Weights of a small contrastive image-text model.
Training: muon at rate 0.0033, batches of 256.
Rows from block 3 of the image encoder, named by matrix and row number. Rows with one number belong to one neuron. Each number is 128 + 24 x the weight over its row's rms, rounded and kept within 0 to 255. All counts start at 0. Numbers have three digits each. After the name is the row's rms in percent of the matrix's.
# gate: MLP gate (encoder.blocks.3.mlp.gate.weight, 512x128), inputs 0-127
# fc1: MLP up (encoder.blocks.3.mlp.fc1.weight, 512x128), inputs 0-127
# fc2: MLP down (encoder.blocks.3.mlp.fc2.weight, 128x512, transposed), outputs 0-127
gate.309 042:087150163126108174124153184151102111171112124117127123116137135144150092129123122119170123146105184125112086166129162136132123155092109102161087124098102087145164112085140177116135101107138148128095126122125159122119133111115129145127092122094109141137093134118118158135147085126161163149104143120117157132132163156125104094101116109151146150143137125111126121155139087128125150059112
fc1.309 041:152141123127101157157093125106121140148102145204160166120114132134087098159131103163104105124166123110139089137136124150153086102090177136092177123130135108104083129181126114129162132107137097109107161124116082119133092139113152116128139113117147142111134127113180101153105134136114098132124111149142143121098124119123122111124128123146130096109082122186130148110110179126118119138157
fc2.309 044:107134172134137149101129140092112134175176113136135127160132133091120152129096189103124118112137127165144119134126132089135157118097145142173132126094080117110130107139137119120137109128120096147116130161148166080149097117090128118176117108144095163119157163152144117113079131136113131143107121173165093123144117132121153160164153129099134136104066138102127127097119097108146129091150
gate.310 018:136120107134114120135150124145159110158125107168143123098162149119127142166170155119143155144112141099149165076102135134165146113109152127124108156127109094091155147091100112108120144131109102129098124117125110125115122105170107100143095089150151092161134110148140097163108133134145117092161179155101154150136079088114160124152151128145126156149151123077135078103137154142130148083123
fc1.310 016:144170116124118105097130123137091104094091136132146090134102093141158139123089160101161143127090140135125176129162108127157089114155131093159103079114113128139128104148187154148088131106172114099121156131132123077111111121130136132074132126179087162089119108146121114152124098106120118132119132169115109141122132121120084136135125129129099145118143151184130120148169128104105143140136
fc2.310 015:131108104107158127152164123106165143144122144155157111110155068154095133094109114135093122103134099118085125085125133117105146083110086138098114121148132135129109108088108133148140158094149108098113113135141131133172106150148120126160102146080098106150160137111158155137113121092138130115133089162128127118159154124086107150138122160121145120166091163121069118158157093133138093145120
gate.311 156:125100140094142133112126155126106130119151123109155125128102136116168106127065108151141144151102158108141151132099148143135157120124116156111137110118096188115108148132121110141102146122105160070126114140119157137154155082113107122110104167100131105173140193099115141128141128079139107140138158097119155147135119079191165141141165099120124151101137101107136141108143138094115094146143
fc1.311 142:138128120108130122161125135102126122102103116130120145122140095109175176101172120174144143152122139132132157098109104127110112138104118149134118113133120132125081086162156128107126058142145144147105101134119147105112126172096143185139119110114125153138120116129134161108128072101154121185159111143106118104095128143138170132115075155140142084169146167129128110169151130139126120103099
fc2.311 138:152125127175127128130145120161097122136158088167165163121103100139091106115106133085136101108136091178096134133162139118166133130164112115145149156121143141120160108110142136145118166105106110132123161159116103123122112121160123102108129119133132090109122172120142140101133201109113133103102142148146110132091117077156109152147175118093129122164102114138106136120090138147102138166174
gate.312 072:146136118157108120135078105136129151146114132172108124078122089167156116126091118129129157165145129135131158141142154137108170109158139149092142163107176091099126152112131125141111091129153122128084136163141111118155102122075078132163149120141140165148103129098138108119154095128126142148111129161105107159146126102117120123120093131142181104100103116096150149105103141163141101088159
fc1.312 072:126123138105101127162142075097140122132135102135095126134122133114125147131103136114171179088149108163145152103102118144121139099183149152111143162084125091154108160117103098139149155078137146143107130106105145118175161098133159102176137095160139130159126117102141104114091141155136161122138117178145126145103124095100118160135134129147111123105138098099132126101129148167102088140093
fc2.312 074:148145120089087151112164166143122144127113148096129081141104117125106106184150141135146142153145155098127090143160146081112121129168150137135132168105115129124094125113157139108148139159098107131144118125092114107111126161089132102113142159133098120104098150128124089159154083101117116124132102150097135138101107101145164105190122178147120113161108184151139123124098129136126159104127
gate.313 031:138127090102138134142143110139126117164112134129134117131117120118120130110095162175158116128120138151154163143125119162123105111127077107125109158130092111193114136131122133155103138109139125153083110135133130142122088157134122112133160131111135103106120163095112096099128128102124127142160111126085141174153160147092127198143189093121163171123096101065144137147150153145129094127136
fc1.313 032:145118139132155142134147180090156158147100127130097146132110135149094119109114109098134135114105160135148114130101127123127120174107131072116169121091104122109139116130138072120126119163123123166169143102104132151117166123117117147153096113119114156130133097157137147106120184131146148096109139128168159053089133081124169133129084148137116117104162140138087084121131112113133144111110
fc2.313 036:119135140097115113101109143141123152152127149094123140104174131093101142190137167097149143108144122124118105137157104081150138161102159110141121108117117124094104124112112130150122110112169151151103128101133153142102106096109143111131136161099113161144185118150100169089160104121123123102099155130136152130123103147168146136093145146146126126136145069123134140165129063170104159099133
gate.314 146:113090181173151131156157101085145123134105163136106159130104161069102109093162114137139135152114093104114114156127122160101096129115144179110144127141106121122144157131111096122126140101126168122125088119163138115166122147130146124151151143072127107141125091123139136120122086137110127164102165126151177097186104115105146135150139122126138148148102103154109131090135144096114112140128
fc1.314 138:106130174153152146101146140122145119112087148145097155118098159088130128124129155124135122196147109127120125116137126140099108118101112108173148143132097143145144159157120113080145155154118137111121128112181138117140129135159126106139135073119124142078137118098197170088082113130100120123120134129109166119169093091123135125142151166147109116117066098134112121139113146116127111137106
fc2.314 139:135181111116132127120103130134142124152165101110168135126095091097173134181126154105126109098138129123147102146083107098174122108116132133100116153123085131143095126147110169133135101127154087114137113114113162101114153083124097139126127148143176146186097146157039125157151150158121143144115132105108108137119143134131144097105156110102134139121141138121141133108121121147129111153167
gate.315 065:126152126170130110115100097198133121157128092096112144115131089132111111117141087118174135162155126123114143124148143110120085129143099160113147118112131118127107119142212149132133146120112072117137116097132116162087111164112135075143122145134139121147104163128134086117152122163092136120145141128173130147097141103137142159079104088165128135093144106127126144117136164125111135127154
fc1.315 062:130113132090123137163169165077096131092148166165159124129138152162164152126132135126094152105136150136145127101088105144119146111131144090102128124130124138154105146109059077113130093144124158124122135157140151113171149127131124162121124134124114116130152112107123174107113125076178123130114112126099133114142109126139150076201105164109120137145116147121104139138117120148127098093096
fc2.315 065:127146125111131118091154116117153134096132133128140121105120172130110107170099142159090138130124135096126107150153143124139134134130126144141141158119164114126156138078120106116158105153105141097105161125070141151128109121118126132144163161209097129111099092104146117101123144106086106146130151141100099165131154141119149122139146155140150117104118110153073063162148142161091092132101
gate.316 093:134140114147142103134101099193136152148114134116126136100073103125121094129168090125141132145115113108100132142172108136122145098071112093138135128134159163084158110134147147132151139110138103119128127128134134126094155110126159155107127081135137135147150086131106136125119078158078156095113129127123155166124092140132116141086117141181180136098142121156165104114159132152162117158118
fc1.316 101:121112141134136132127124161106082135130118113170120152117146169149111170152142157158114168110070115112137119164077112143089157136069117090113123135095105126142115118152061123142123100140155142136096125131103127152128147106163142124094146129107121132128115170114126135112118143121114137116130137160152106134140151100142132096172196164114145094159148091113110125160120135151127168094126
fc2.316 090:084112115119130097155119142137157135116122121124159114141100180112109125142117144127106070114094144110149146100119132079108057113127109130103107150135115117128089156114171088178130173178181162088123130112155159099147122090155104140131167133134116112151138136105145119170130133123082097121096130144109123124162162146136127135123120140104117111129135133142157131140120156123172159140141
gate.317 110:173122131117162129139146117081090119109138142120143099132120123102150109147139129170184181135118142097136145120058134137149086128178120101095143129113123095115134137102073126140158140134181127127134123137132123128139118116132130144132073130125078127106136122137154136123119146090143132092111143134184162088076145150132116126146101130139183098137133105137171090152130108129134141117140
fc1.317 101:156134139141139169125125123091121102067096099099153111093121141093124107163164156142107167123125113142129080081141112141095107124109103151136126113105156144132130123093146203148127164109114105193127110107123120131108139128140126157125117154116137122101130091106144123134154129117115129147129133108176121135115109108087125153086120179164099122173120165139166129108152137142150131159113
fc2.317 087:129107093132113133078108111144149130122135109137150126145122115126107095083122124112147123084085117166159116156101108131084117139092139100100099150072150135119153105144097132126150100131126160092140119126159129085117115139136062139105149111124119151135132123157137119140128194155143131117110129115117148047115177123149134121138082118146154140159124088126151151157123133168116148123136
gate.318 115:089101151134140138142133161140126127152114174141114214120110071118123118106131097158107136129080110110174126167160112132097111111118179140146121130142096136154118112157082097146110115135157140092131134157112159120141128148126086132098161102119109161122131138120129150100077131106120131160151113153107159106156122145153115109129160121100110123127084159104111144110132167108152141154128
fc1.318 112:132169153112091115121110152150094128130155150155148088132128151113121145150126124130108120103108146141113142149083119102101106122041077110146145177139154119087167097139128173128136138117159109173125155147107131120142170097111111093107136109169109148167149119117150097144153086123146145133145142129085109089123140119133120110132107119125157139141109111132098178178133121141122132117132
fc2.318 110:118088124137128146164124144102142135113097131131158134141145152138117103073096166168114139151135129117110126130141125185083108146056169139112123133090120136145133129126132110153118119133125165108128120141134165133121096130159119151126136111119137170132150152117149110121086150135071064149131103135152120099118147144088142130149155084153130088104152147089163126096119151114101159085125
gate.319 022:114134111162117121145114130146122142125182160131128148090149113132166117091177095120141096133113158155065111114122070111132118118135114108139157147162155087154146169130109151157125124121106098131108111164119132107122131137109145146141175149086169192110113115126115125125160122154132185147136118144081142118137076155100127103120116111129140150123102111164165145152154131138142127113131
fc1.319 021:148078144105162105126154147109109110112082090123124123149091114112124139175125115142096146165144109129138141153121170146124167109121176131141113126115114158113088089125140121089134121117144147142167137068146125107137112088108104139129115119123154112118149116114108099116164125103089140113139154148115073113126167105171171134119105128118131149131112108125059127092133101156104153115088
fc2.319 019:135107147137127101147156095134096142144148147156122146112160107085134124105083115154115095098129132104075149125124128130093163129117097090123142132137158081126106170099128098177166131144125112105109187131132105137090132126170088118144182128100125150096168154122118134115156129151163086111116078149131156129151131127085090135117084136148125138117124128139124137153111115120103162113111
gate.320 014:110100144125102142148121120140147106094132137128122095137119140140152153110083122079091105129096085134100126132126127151145086085167114128108112079146167151140153150099122097119078111150099149155145124131128136134143107082107121156114103170129144136089106153126093096125128154093157147132149110104126153141164103161137115144160143177115156084148148092136097143123104123130148115185121
fc1.320 014:131117144131093143138126147097099093138130179084143155147114104094143179159126126118163106109154148139106131142131111079096135114125164151129094124124160110124127141156099154174178147163170130114111157132112120138123135109136080116123122150112130148144165092141112159156096110129150097076097118137135145167114105138153133099113109150090128119132078118079133160100117104102099148126114
fc2.320 010:132137134135112126102085141153153121137111137075124102109119107102110138117066089112108084117139116108146110146169165115114075156163128118135108096099167088136132162129118114138114151126157156157128127128145147120121148132132099172160099153074149157143157130133106096166141119120163098116138151116087095105142126104115088168093171164146151124138120136144124152124145090139145109121104
gate.321 085:073152118130133110150118123144146135117130151177124142087128103122137121106160102130103136178135096097120150156123140109079138140168140139104165145154143161131140101090111141163081122129113105103156103134156129136146111131131108133120167111079135111174156096127157125131110095132049146110102138125144131169118140077120130101139131172132131154151127144113143110123158138093127104172110
fc1.321 080:116098143111154129159135100101105132101106126138142085164118122097094152099063112162123175092130146137119108105102090148112133121134087127125134109144106104132152126142102109099147082162168148119140148129100119116125141097140137174129201126155080147123119141087109162140149145128104114153155159173108160144129123153142112087161122149154129108123118099133114157161130121119143147151123
fc2.321 082:138116127105102120134161092142184125122120125172156150128109157126160130092102143112149123131117124117139161174100118139089121122143151122107097126069124093144129127131141097136124132094110169152154148121075153119139112145120094161118109145097109125143135130149125083127095093099054123120169097088112111084100166123132104107122117148122115084140152149133156143111094152152119141129101
gate.322 017:137128140101123141117140108135091117174090142081143133170150125098079128105144125194131129114141125156125128084124160107171161113123161149166158129163145105113113183107100117133108147091106144133138122089138146156094090149109095167145130085151112160109112122124142127107106120101138133139155126145100134117137134148090142083153163113113136126164101169166092135132107125125132111141150
fc1.322 015:123118139129104119177159100124110131137156121119163100132089146156124103101135111166091120183166123140142115123115161112111112178160126136124134143108121107174178095091109103110168085123116125145166082123153153158144134138111096113131153102141125110086158133149107125141179153148132147095148135103111108098177145145126130136146100133117153104156166119154128126112117132132133150091083
fc2.322 013:089125160103161159114110131147147107101144118141129133159082152112152122138129113121114077149113121088123142122106150122112119107146114123156184124122147113125132138126172109166122108142140103129107144134140123110123138155110152164139174116107141155109094080099140103189136107161107072158155133170139151108118116157109134110102094096139104157116100132159077129138117122162138173164154
gate.323 139:098140122164153119113131117129117077135087118086136085121088112128158115117158107141158143169104166156102138097089142130146131129144152152132132132120122186112133167075097132112126134149084128099130136098141156158135130149113142105092113144101132102119108144118152130117119079110096121149108142096103155133142136133199146123141179132150160137124137156147112173144128078117149141142114
fc1.323 135:136118097152112118112119157128105147126146140093113162156127131085177130154169125128109173138103125136123109069122116125134129143156146143102087149143115180071116157134134112121136148114109092109144165095189146141138137168161115136087113120080138090144107117107138135103131136114090095127186123102108114140122138132172151143161103149155143105093144150136128122114113115108147097140155
fc2.323 129:152148137159126140172139110130144111124167129107146101113113096108067124122099135094128127102140150155133141123124160078118102082107113118200172080126160113151094097148164109132127117113145144167118111143089091137133096164090146110137098132139144145124125131175113162112090125147103134111131138179144132149134170113085113148105122152126096134109103108103105132111125132110127124158136
gate.324 022:159118110133071084133118119154128152134104120113108101107121136143143120145096112162145119115162124126114146127150177141130082121094111160128107115100150112162104178141109113100106117119169158166149065147112137149145126158152119142120123127103117148119113111102103120173095142098115183142108144104169100088103170167141148134123166127110153126108122148164129127142147145089123145159156
fc1.324 021:139144149128137114105168109139176158127160116064139094170097124106162132098118128128103126132139119130092113141124158155117116132147167142133083120097128116146126168112153119083107110128171128148129088167129130101133133155157109113078170145112144141076122081109144164132107087114110127099156131167174134093125117152114112149150154134101140120084128146132147087122140111122157152121134
fc2.324 018:096107131109099110155117145104104169132139173129153142113136158160118120120146169108167124086140119066137146128123071132169059109156125121144120129110117115108105148153129161151165147125111145076121139124145118134132107159120154114128132146151106090164077128141122144146113174128167098116139145167100114098145151111120131173135135128126089108163151160140144114128138136091137122097115
gate.325 131:107119105097121133134111164134095113104133120121132143123127098130153107165100170126132153170150153113150096104122104117151170142094105165090099166083118147139120119103164124140128129150109090181123134123136169117151089138101137116187102118141156133139140148150128137083123075179132126091158160128127102074139150130140156146093122113132149111152110136120123144133106134165106139098089
fc1.325 137:113158203148126105139130127116151145144078122131120132104142112151092118120142106096130135094119135129121135115172174107142132114117063139140188072136130100139163107149133175110143130143126131153096161148136133156133171108153115143142125137145135123114140139093132090118112174147105122109057115155142145110113135105127119148140132102104125161118142099108097111172105154141107102098126
fc2.325 132:139128090124113130113115160165124123207131124134100138092155067162160148163146102129120152144137118143169136132083118106141139149154167084136137138131125104122132143145153132153110094136108132134137133096145124122091186159139133149178107140086102148095141119111140142140124070110135150142169139114144143142116120115135184116124090134130119096120086117117138129137154093107094131090119
gate.326 126:117133161129122131121125124122138182129107145084140144125154085109137143163089162102152128102134122120121157099162157079129140133164079118147121115098128125174098129141141116086137110169134114118088182133160120105178082121094095127122153096146091126151135149129134163117134112118076114135097131094120142152130116145159133142099134133134130177157106089109092117159134108111148151124108
fc1.326 121:100130171098110106126144123125141144111190161137126147139103177108134117139128173116152091116152123118121168174128132065109120176118148098102099134131175145101166138156111151138107089097141129094130141109144117131173105151139124111093111109165114093128119141132121127106135125093121176110131114119093170088118118114157125107142155144153162142162130132142095128144108140102089152123116
fc2.326 137:105199083121125123126153104110112138126125144114102137159129130131117129143104108179097095118172128141163117139152130168116132098125107124127135126148110105137141177091116113088123166135112114124133080137095157136112119122148119144105156154128159121133131112114124098137107161125162151143168111135123084114144154149072126119143147119203146101136150149105137078148171103158153114127093
gate.327 015:167086148095087121116134124131146167115125126167106114115083091135153152127086118107155116165146108109141141120130158110172104128129158134147135117133098128181106139162108086158099131134152139178103125133149108163157096158119156153103158118149125119161137149129131141135173120114168119154141101111132093134164151106123162126147111149144145082108115149085102119109114107114149103173162
fc1.327 014:088130122112164174180101159124123132131125154141123139099147139145085155100141141112144147110128113118179119121155111138145098107101180108120150092147127099067167166092137139123102152131153099101144116128153138154099118119134128142132125088158135176134139116156092114130136121098089112163152093107124163115080118127166081135102137096127131134116114125123120145107131159105122129128184
fc2.327 011:181131097161088120118136125129127126138147100127075126128154111104156108119175117142164171131129114144127103145108115111119121119105110138130110131109143119126094113099119104102122138170143163159156156102124124158119145107135129166121097163172155146089128106137104128171109082134118104108089110056133130120139116109125117087124123105165115108128191086118127099122130121179121101131096
gate.328 079:126128105144136119100129134156114152106137157183172168132132157108152144111112120112079151148117114109120116114139086156189121139097108126122094161136143126138092119083119101141124113083110146089130131163145145117132128089131162153107092119137158149161142164127155170142100129113130167139094159128129133153113079119149105137123094087156168160122121079128153134129121126140147100128086
fc1.328 076:123133123078117114110125125140086107145092121139126104106148114101189126137097136119123164134104159155177151124118135098098117141136151100084173131137139120141115127141084120139115120133143125180113161084134125106089121163116117106138155143152142123147096100148148151125110136139077136137163111147099151129163166125176193133160136167090113158121113138107075115136126132104106120111124
fc2.328 068:127103173078131108186099094102160135136137105125139117121134134079114116125146113131124102144138133154127166097143119128105133081179092161110092167119118157145130137102155131091122167136170127156131132129118131113121129157155089096116163129120119110099154178081147104096150121123103162139120148130156121129158120110110099156118141150110087094169104098145133125122159176118138140108129
gate.330 015:154119108155134142095116116151147089137088105116148128133168088144163133086116134146134102156133136104148105100113133091151143086088132107140148119158165148098117124070138098144124146156152142156118160095152127121160109091106112117166110080151134105162105134107164133118151138147134127142147123159187157136100144138075138130168138123145142170117151127129142129106119154145083118090132
fc1.330 013:103169164128137132144140124112109103127100123153129107152131165168125130141137147132142152148170121117131132097131139118143127092124117164122125138154134156109123109146173146082180113121136110143091140108079110135167150151164150079155159173088162104116109139123104136126127142117100133060130166139164129180080122115170110116126159150130115091159123103107114109117091134096129122124114
fc2.330 009:112151140139151129119100144152124142140148104111104140155122111103092152079105095128084101140106119125099138147111107090150146132077104157155132134097164130146090103150143122104178129120090155120095123123133090134094109127119112139151138104113123119135117106170121109100126139108140167169162104140126143118100161088141142085123159107138115144153154104132156064108126169082164139165137
gate.331 130:090134124134154147165111103096093131134146139127088144104124124128122154159141131141108111142129148116109149118117107108079175123153093136126138128145105121126075112157141103113111158167126146086132140162144117155150128166151114121149117147118155147124143150155157095107158148170131159071113144128122160151201120094076115081097106128113113100099151125137085110140120147135167121116108
fc1.331 143:157155144119130141134166167139112169137110138159147113125134093125120095164162129132145124162118129057101129125162135096142096112125132129106136135083161158130122129079108132167140119142117154130137123105110103161105150111124131151102099181110132141116116120123162131114075105104130116154162142132140109117065090112109100156126143083094177137145133135145175132171114141129139093118108
fc2.331 131:121103109110147154125091089093120126126142127118137133118092164154113170130119131142137146134148114145140150155136108089133161127117134123132108117146058104118142107175163122111118146166095146090107161139148134162152146128158173119155126119135133110137153121150098094094182121143120152095105114125141135141191135106172122097131136137129079164121145147119128072110111099151146168107162
gate.332 085:151167136111130133105111125128107113155125117148157157126121134149106162133122148144128146135114092097123132132099156172109149090163135134131111104144147176142109072125114145152133160172061124100142135115165150147121107117161099142104124121116126122151102140091133163129104091115105117139157102094057115119146130125114137161099106134121166109153151107113147112128120173097162074163149
fc1.332 085:131110116116122136130122128165137138078159119138120146114084143152094140168099128125091141123134137111163142161186103116115153104115097108092127133162148096093149128117146113113152142110094132117113125098134133156147123150143184141130121113129085141143165121157123172141123109134065116136088124137210110174154113149138156079106109120103140136111154114175147113119133141112104118114143
fc2.332 091:108143138110113118127126108136096117137118154131203136136116111094100151150175129100117098118128119070089119150089136123171097123168119080129117093132155129106112131140143108157133158138127133095173172128155152134126128092110155137157153145111144153141173135120148145131154084127070123118153115122117137162139131093136123121127126101126174122135146063143132148136111102133111111155174
gate.333 015:139074123147144142179165100177137112123092090129132126103172126115145141140086115166159154078103155112110104130124128107137124127114078134148111108163144123150172081113117145136102091098110126095142156111139099153143152126121123130174135082143115139115116146143140124137084168138136149101130123153146166138112082111115153105137131140133110129087136116172141108149112119171139153146097
fc1.333 015:152143129144111153131082150182106112111137156154160139166105094092120129171122111105086123159141124122145117123077110142151124183119100111090116137135088122142152098141151130143119109134143155171153096091126129086154113117159163104125163142118131122125120121134142146123137136132092089108099100107127160129118148122146118161124102152138147115164086155120099116180175172149113120153105
fc2.333 010:131127118136152138134090095115112162137116138115141117126157166147108125141094113126160177114124116122114130145124165161103116133114131082160112121116103112137083104133135137120152130110138155113157200093089101132134093161113122140140126195146117168131112161115125102156119106134081156091109115090117103067149158157124096124143148147129127122113165112148152117126092135145133103109071
gate.334 028:167101108111149120162128172114063114116171125140155139100136121132139114124170121111113139205085113129109082126126134159124124157133137149100126100122084144151137138084102098128141149113137119154112112144128155165166138126117143137125110120181150147188103135143105157122122124069152132149145113115124098144123092152078142144130115161105119104099138105126138113116165124102141133106141
fc1.334 025:149109159131124116124125087123148090165093118101093115137121104119110136106082128140138121062138141120115173138120149124095124134110144115128144143153188117118124137174138117123104083118133125109126141121123084113115118134144109118148133171063077095087157130123153119146131140188118123141090124168125135119135173106137162141122105106168162177134144129145138149148132124115130132073125
fc2.334 022:138143113108115129130139130126099161119130109131128098134145134087145111090116140124155143130121104087094137131126146133166157183176096146111144110144085106169155085068134133121123171130136140157178154169124156185170121134139163138124120119138142109127129128123112139142119119098174116119161170146145140144113109098102099128133111138113117102100091137140136139133192088119100098103152
gate.335 016:116131163138094136101098146155136161160137123151135111085087130161142154111170086091110155118140136126127158138148170114105160164141126109157105153130164146164109150154114105102147098093110129173165093138146089117139134134089120095105113127104121150136126116156094089095125135146118164106130111142162110138087083103156171157106119151162110140152154125142111153135143153108157140117128
fc1.335 014:147150142163124154152157094153130172122116127136116175104115118157118138103146125164138115125134121115096130142136106191100100152093128122167108157169128163122102118134132148110132150144134097179133106135148134120129165159124143121092092130149093108132157084152099099122133101136129117141157148092123148137101110136146174114149171086084175118093158118136108123091117137099124128136076
fc2.335 010:114132159137065128103143157109152102096164133105124129082140126113151139118145126099128138099152155117117114144119104136139132151132096164134137117118150142156129118112155067104090103124086123119170156166101076107110123148137122107161103147100095105154070117141122103119139174097158163112104084142119135110137121121127162155135122109124103170142136156134110127154093105156139120155177
gate.336 021:138079168150149124106132088125146093166111145132149108120149136181128141129115140111114161125136152114126088094140133096114135110127163167157142117093138129131142107174130127136078156127159100129139177153095106089123095146118102136129153135102137151130136141133145092164109102150100146091140092110110132130114107146153126178110136115149141100131064119105135109114148129155079101130182
fc1.336 020:126100181145173118097143155129143098159107098112141099144108149158147131118106123110103129149098133131159084113113128097112159092161171138173123132117126148120120103160104144169105141140109123120102171126107076129107125144142113089107120113093125114149149113118136098101111090144162130121121098121134140186142127128166118168087124140127121131154093136094145085094138136168094149152162
fc2.336 016:104169143135126116088118140071089160113134118125121158128110144138099108105137113137132127125095117119139142167172131113195110111137111122095108167178127102144085172094111111114144131127127145152109078131154166156157096141086129114118123081146134121164124111148099134168159152146149147153102124141158124147159112087124131109144141132133106102104173089144119169148119130116156123113130
gate.337 014:144168119142116141101107091114154136095136163147121101090122165123159157100111141138103133125090120144159150143171109148109137143154115132135100132103132164098168129158138106090173095139141149104127160115090123078142109141100133135113166164122138145110150107167152160081087114139107096151155107111152139106141110146151175147138101091098125163128158110091089116154120132148133136144121
fc1.337 014:127163121157111121098144078140132144149143149123169119165149097112086092133136094152128105105142139115151134131127150145141161112161103132123123111115153107145128124119166117146143160087157166120137132150107113157157161099099115138118100122106150170095125099090141180165117146120122148099138154113138098134074102081157135175089113135130107093160164160116123161094142115124095136141138
fc2.337 009:111113142143120110153097116116124101112137154152107114139139150131152137089139097130115138086093153101174073121141131178155125128115136084117137094119156091133122167098147104153100139150107121128167160157136172136139133136108140145135129172132155161105082156106114082119120115089116143157154081105115125105151101104137109191097148117135134123109143138098128103101146151095109095152113
gate.338 045:088109163127132151125109115119098104162129078135141110120144152144101139139145132113121104150127153116146154151107111148142141114109123104154123131105135105129102147079122079153138128058167178151115139102134146126166118089117112140168125109158125136128140119125135129152149083146079079119115164145192139145137152101151138096137132125139120136132137064150181121099163130118108144129159
fc1.338 051:068119179090141149148137098135126127149072103114096126109114108135069129119141159141137144126124137109111158170101093135163165074146112112139151090088127104168118142088109100082131141104128184185122120117147153136109105096083130140139123148123134138123119131120132159128153099144100110135121124172126148154150166107135149104141153146105131144132120116128145161123151150120098136141126
fc2.338 052:111108142145113145169118117089119095111161122099147158130123117129132142085130099150117160139114135140180100158144112102090117101134135135133130138145095124073140097127152103153080138126148094137150116116123120138106129135134135124130131136156074143157124150171113129181078101119096149103167118147182101129165132162122099152137141154142104142105100209138137139093101129115112129128124
gate.339 020:126112107118173108139100125135086108122091122079148129088086089130103122152177123147119141141159109153121176141132174150107130123144111155146120116118132159147163176130102153097105133138121147076133084115141154134126081156131126112101114118088139110173137135107170163144105149120082142133138120174167164147137117113164107146133108155170123120117123153134102086132119129140120115113119
fc1.339 017:116137159148078124108138110144113163120102099171145077148147131139135134139094088130140120162135138174124107145112097111137146152139078169143135122132165114128121162121173121137117090130115126149152147147091131142105116148132122083126099142158096131140141121139099076130134101128126160152159140124136103118105174136147111176122087125134148112157177154136156085103095138094155141167156
fc2.339 014:158131132084136128110127141155181123148171146154105144138139156150121165052169161147074131091123121093089130084145125113114150074123149088122125126114130121124136098125103134146141147116150161134149130115104097102153122158101129171141128148168118092138113139150158159112083161107120123123121135149124136106164108134129150134075137091122134108126122099142143138123124145101082155140126
gate.340 148:130087103112098163117134135138146176092165133090107128107111150142133143124075121171078114139110156121152137109134141120134135125113129129142133147121097121102126103134164094151126128134067125143132138150158134179187088134117134128164136080135124141163153113106134136146082133080129120126165092113148076158124151143145148096118130158167136099148115130121110124129129100163110110165096
fc1.340 154:125156156116171091092127107102111118171117117132140126139118139124159109089208143148152095125101139106114152111123144115118139086136154140106127118139146130151102123150122146085102097120113119120126130124109117104148127147143129153103136107139125117118166143168094118113206138164125126080095130099107165126156094086120101101136154113100135111117138163158122112133142160123191140118159
fc2.340 149:133099092129080144171140155121136156111167145120161117163161106116113123106079124153138146146135102128119103099096143132137122140124128146148134091107105135121100119121137092189130135138116122111107132140154102137160121108087114146141116109105142111133099131118133123160078122134137127122185141158151125118089119142117155072158094170176131168153110111129095159138198114123120139095154
gate.341 113:121098114118129156109157116121101106094106158121137125122142164105141123113100104150143116117148166148128118109140124123131140097130115107107146188141124204152083149141141177142108122173068171137126128138115135146140099113107155132140115121091124113090094122141133177136129107095125137139112147077142080114112115105144138133122116142127155146127116197133082098147102158132170139140132
fc1.341 107:131112102154105153111166162156137132172128128121133114120094157136076124117161141128143098107139136133124135075120109131127161102116115121152107166150131129141081137090118158104115108130101145152124166117135120131128091131137129107137127151131143136124101099107149115154143070159127112131169143116184066086146133108120129118103159121115104188107099107144101110135154153152183173147115
fc2.341 122:155149123136103104103079109081143168140129124081147147094152132118153145137120126132133151115103133107122087095144115157143105105113130165100093124095162131163147136101125120090103114119121146163102144120085137123166152114117095138122147118152091129113120167133134118113112119144149115126128171151150154150143116168129097156148121168151176129175176082090108075143129098126109107132118
gate.342 140:111145155116112075137130111106130134117145100106120146109141135162152130125140178135088153110116119134141091125129119092124148089111115145110097093135163103152151134158123113133121120127106075136123084116134095124095114161140096115139147159123105088099143151131144133144082139147084107126137071118175144171133111155142116128111109129131169158179119148135129113154164136184125183165127
fc1.342 142:106104096142157151115139093148107152122081127143125086115131141108120104134150125127168136143127120178142123115122123161100085135152140135112100106127109125144113073106096115148147135098108147149158149153133134119119117136135155122155111107119152084132144124146133126130180147092136088124188154099118112126128170143133147129166116163110097122129123110146103099139164155153133041184119
fc2.342 140:117136148135132110134143132134132129127151106134125162140150078078089151117050160088110112124123115094095130149126117101102132163125128133160079139136121142132122135162144143104103115151134093093165144159154102114116106107161113143132139178094101120102133191120179163108146123121115154142088117139169168105127118105160127115134155116138145149127113165146160099137139103110115132090135
gate.343 051:107109137109147113088144131112107139093117086122124123115130142157147085165173093142179150131126125148127119107118122141121101115162148163154116117114113119165122121090124139152147130113106164129088110117126160140144123122136177109141147133156145079129153135123101114173123125149107130070149095102159112093093134158117148179082093145117129123143097130112144124112143157150162093194136
fc1.343 047:127132146137119140161081127124148125153123160145141122126085120090094184114110168122094104136136122098150145131130154136147163145121119099112119150156129137074102141159144116127121106139137102139165165128121096109120128123119083131105124148100107189129089111138169137111140117091131123191093174134086133155166141111142096106145135106148131120124174129117112134155106077104102139094141
fc2.343 055:176108121125126129113134089112134118071133114108135082123124098130159133141167066147124161137144133100124129094106107106144126102150159147134141105148095132157109118095118173161133127143151160118125109120115146159146126168175162119122095112182108123128095103118098107147141140121105130092102128162165151115087123108093168138110098171120124117158112081113100128143133108107118141174131
gate.344 144:123114141132112141115082184121104102137102130121127193110118194137113135145098121155145158138144101124089115155147073146122154139116126132138131122166109095111138169138118171110107166106138117120105129133097121157132120171116148142096127124156129148146160142104130125095136125169140120160115082143126089092128098101124146118094157095128113115144084109167123161125115182096108152125130
fc1.344 125:132145079125126121113130129114130139141170110107085157106151112150111140148155132118151155102127102118110139095100135139151174132164131107142148100160140134108103145145088128149099179103141139122137107127114122165116116168142095130123079137125128119152110126125119094113110183117123129121129074123135051158134122092124135161093178149157122104115084123189159136114121159125107138162132
fc2.344 151:110126189125120071142183113144137139096080121133139087128121132128144173104136075143149139132138155128119140148085110125115150162137097099064105114121130178134138117147108115126123150093138134136140131141102090081148143122134157130117111132110161130128141123117114133096167127135144136103129101144126153133146139139120098152141074111111152121123154147071155125156075139116169160122155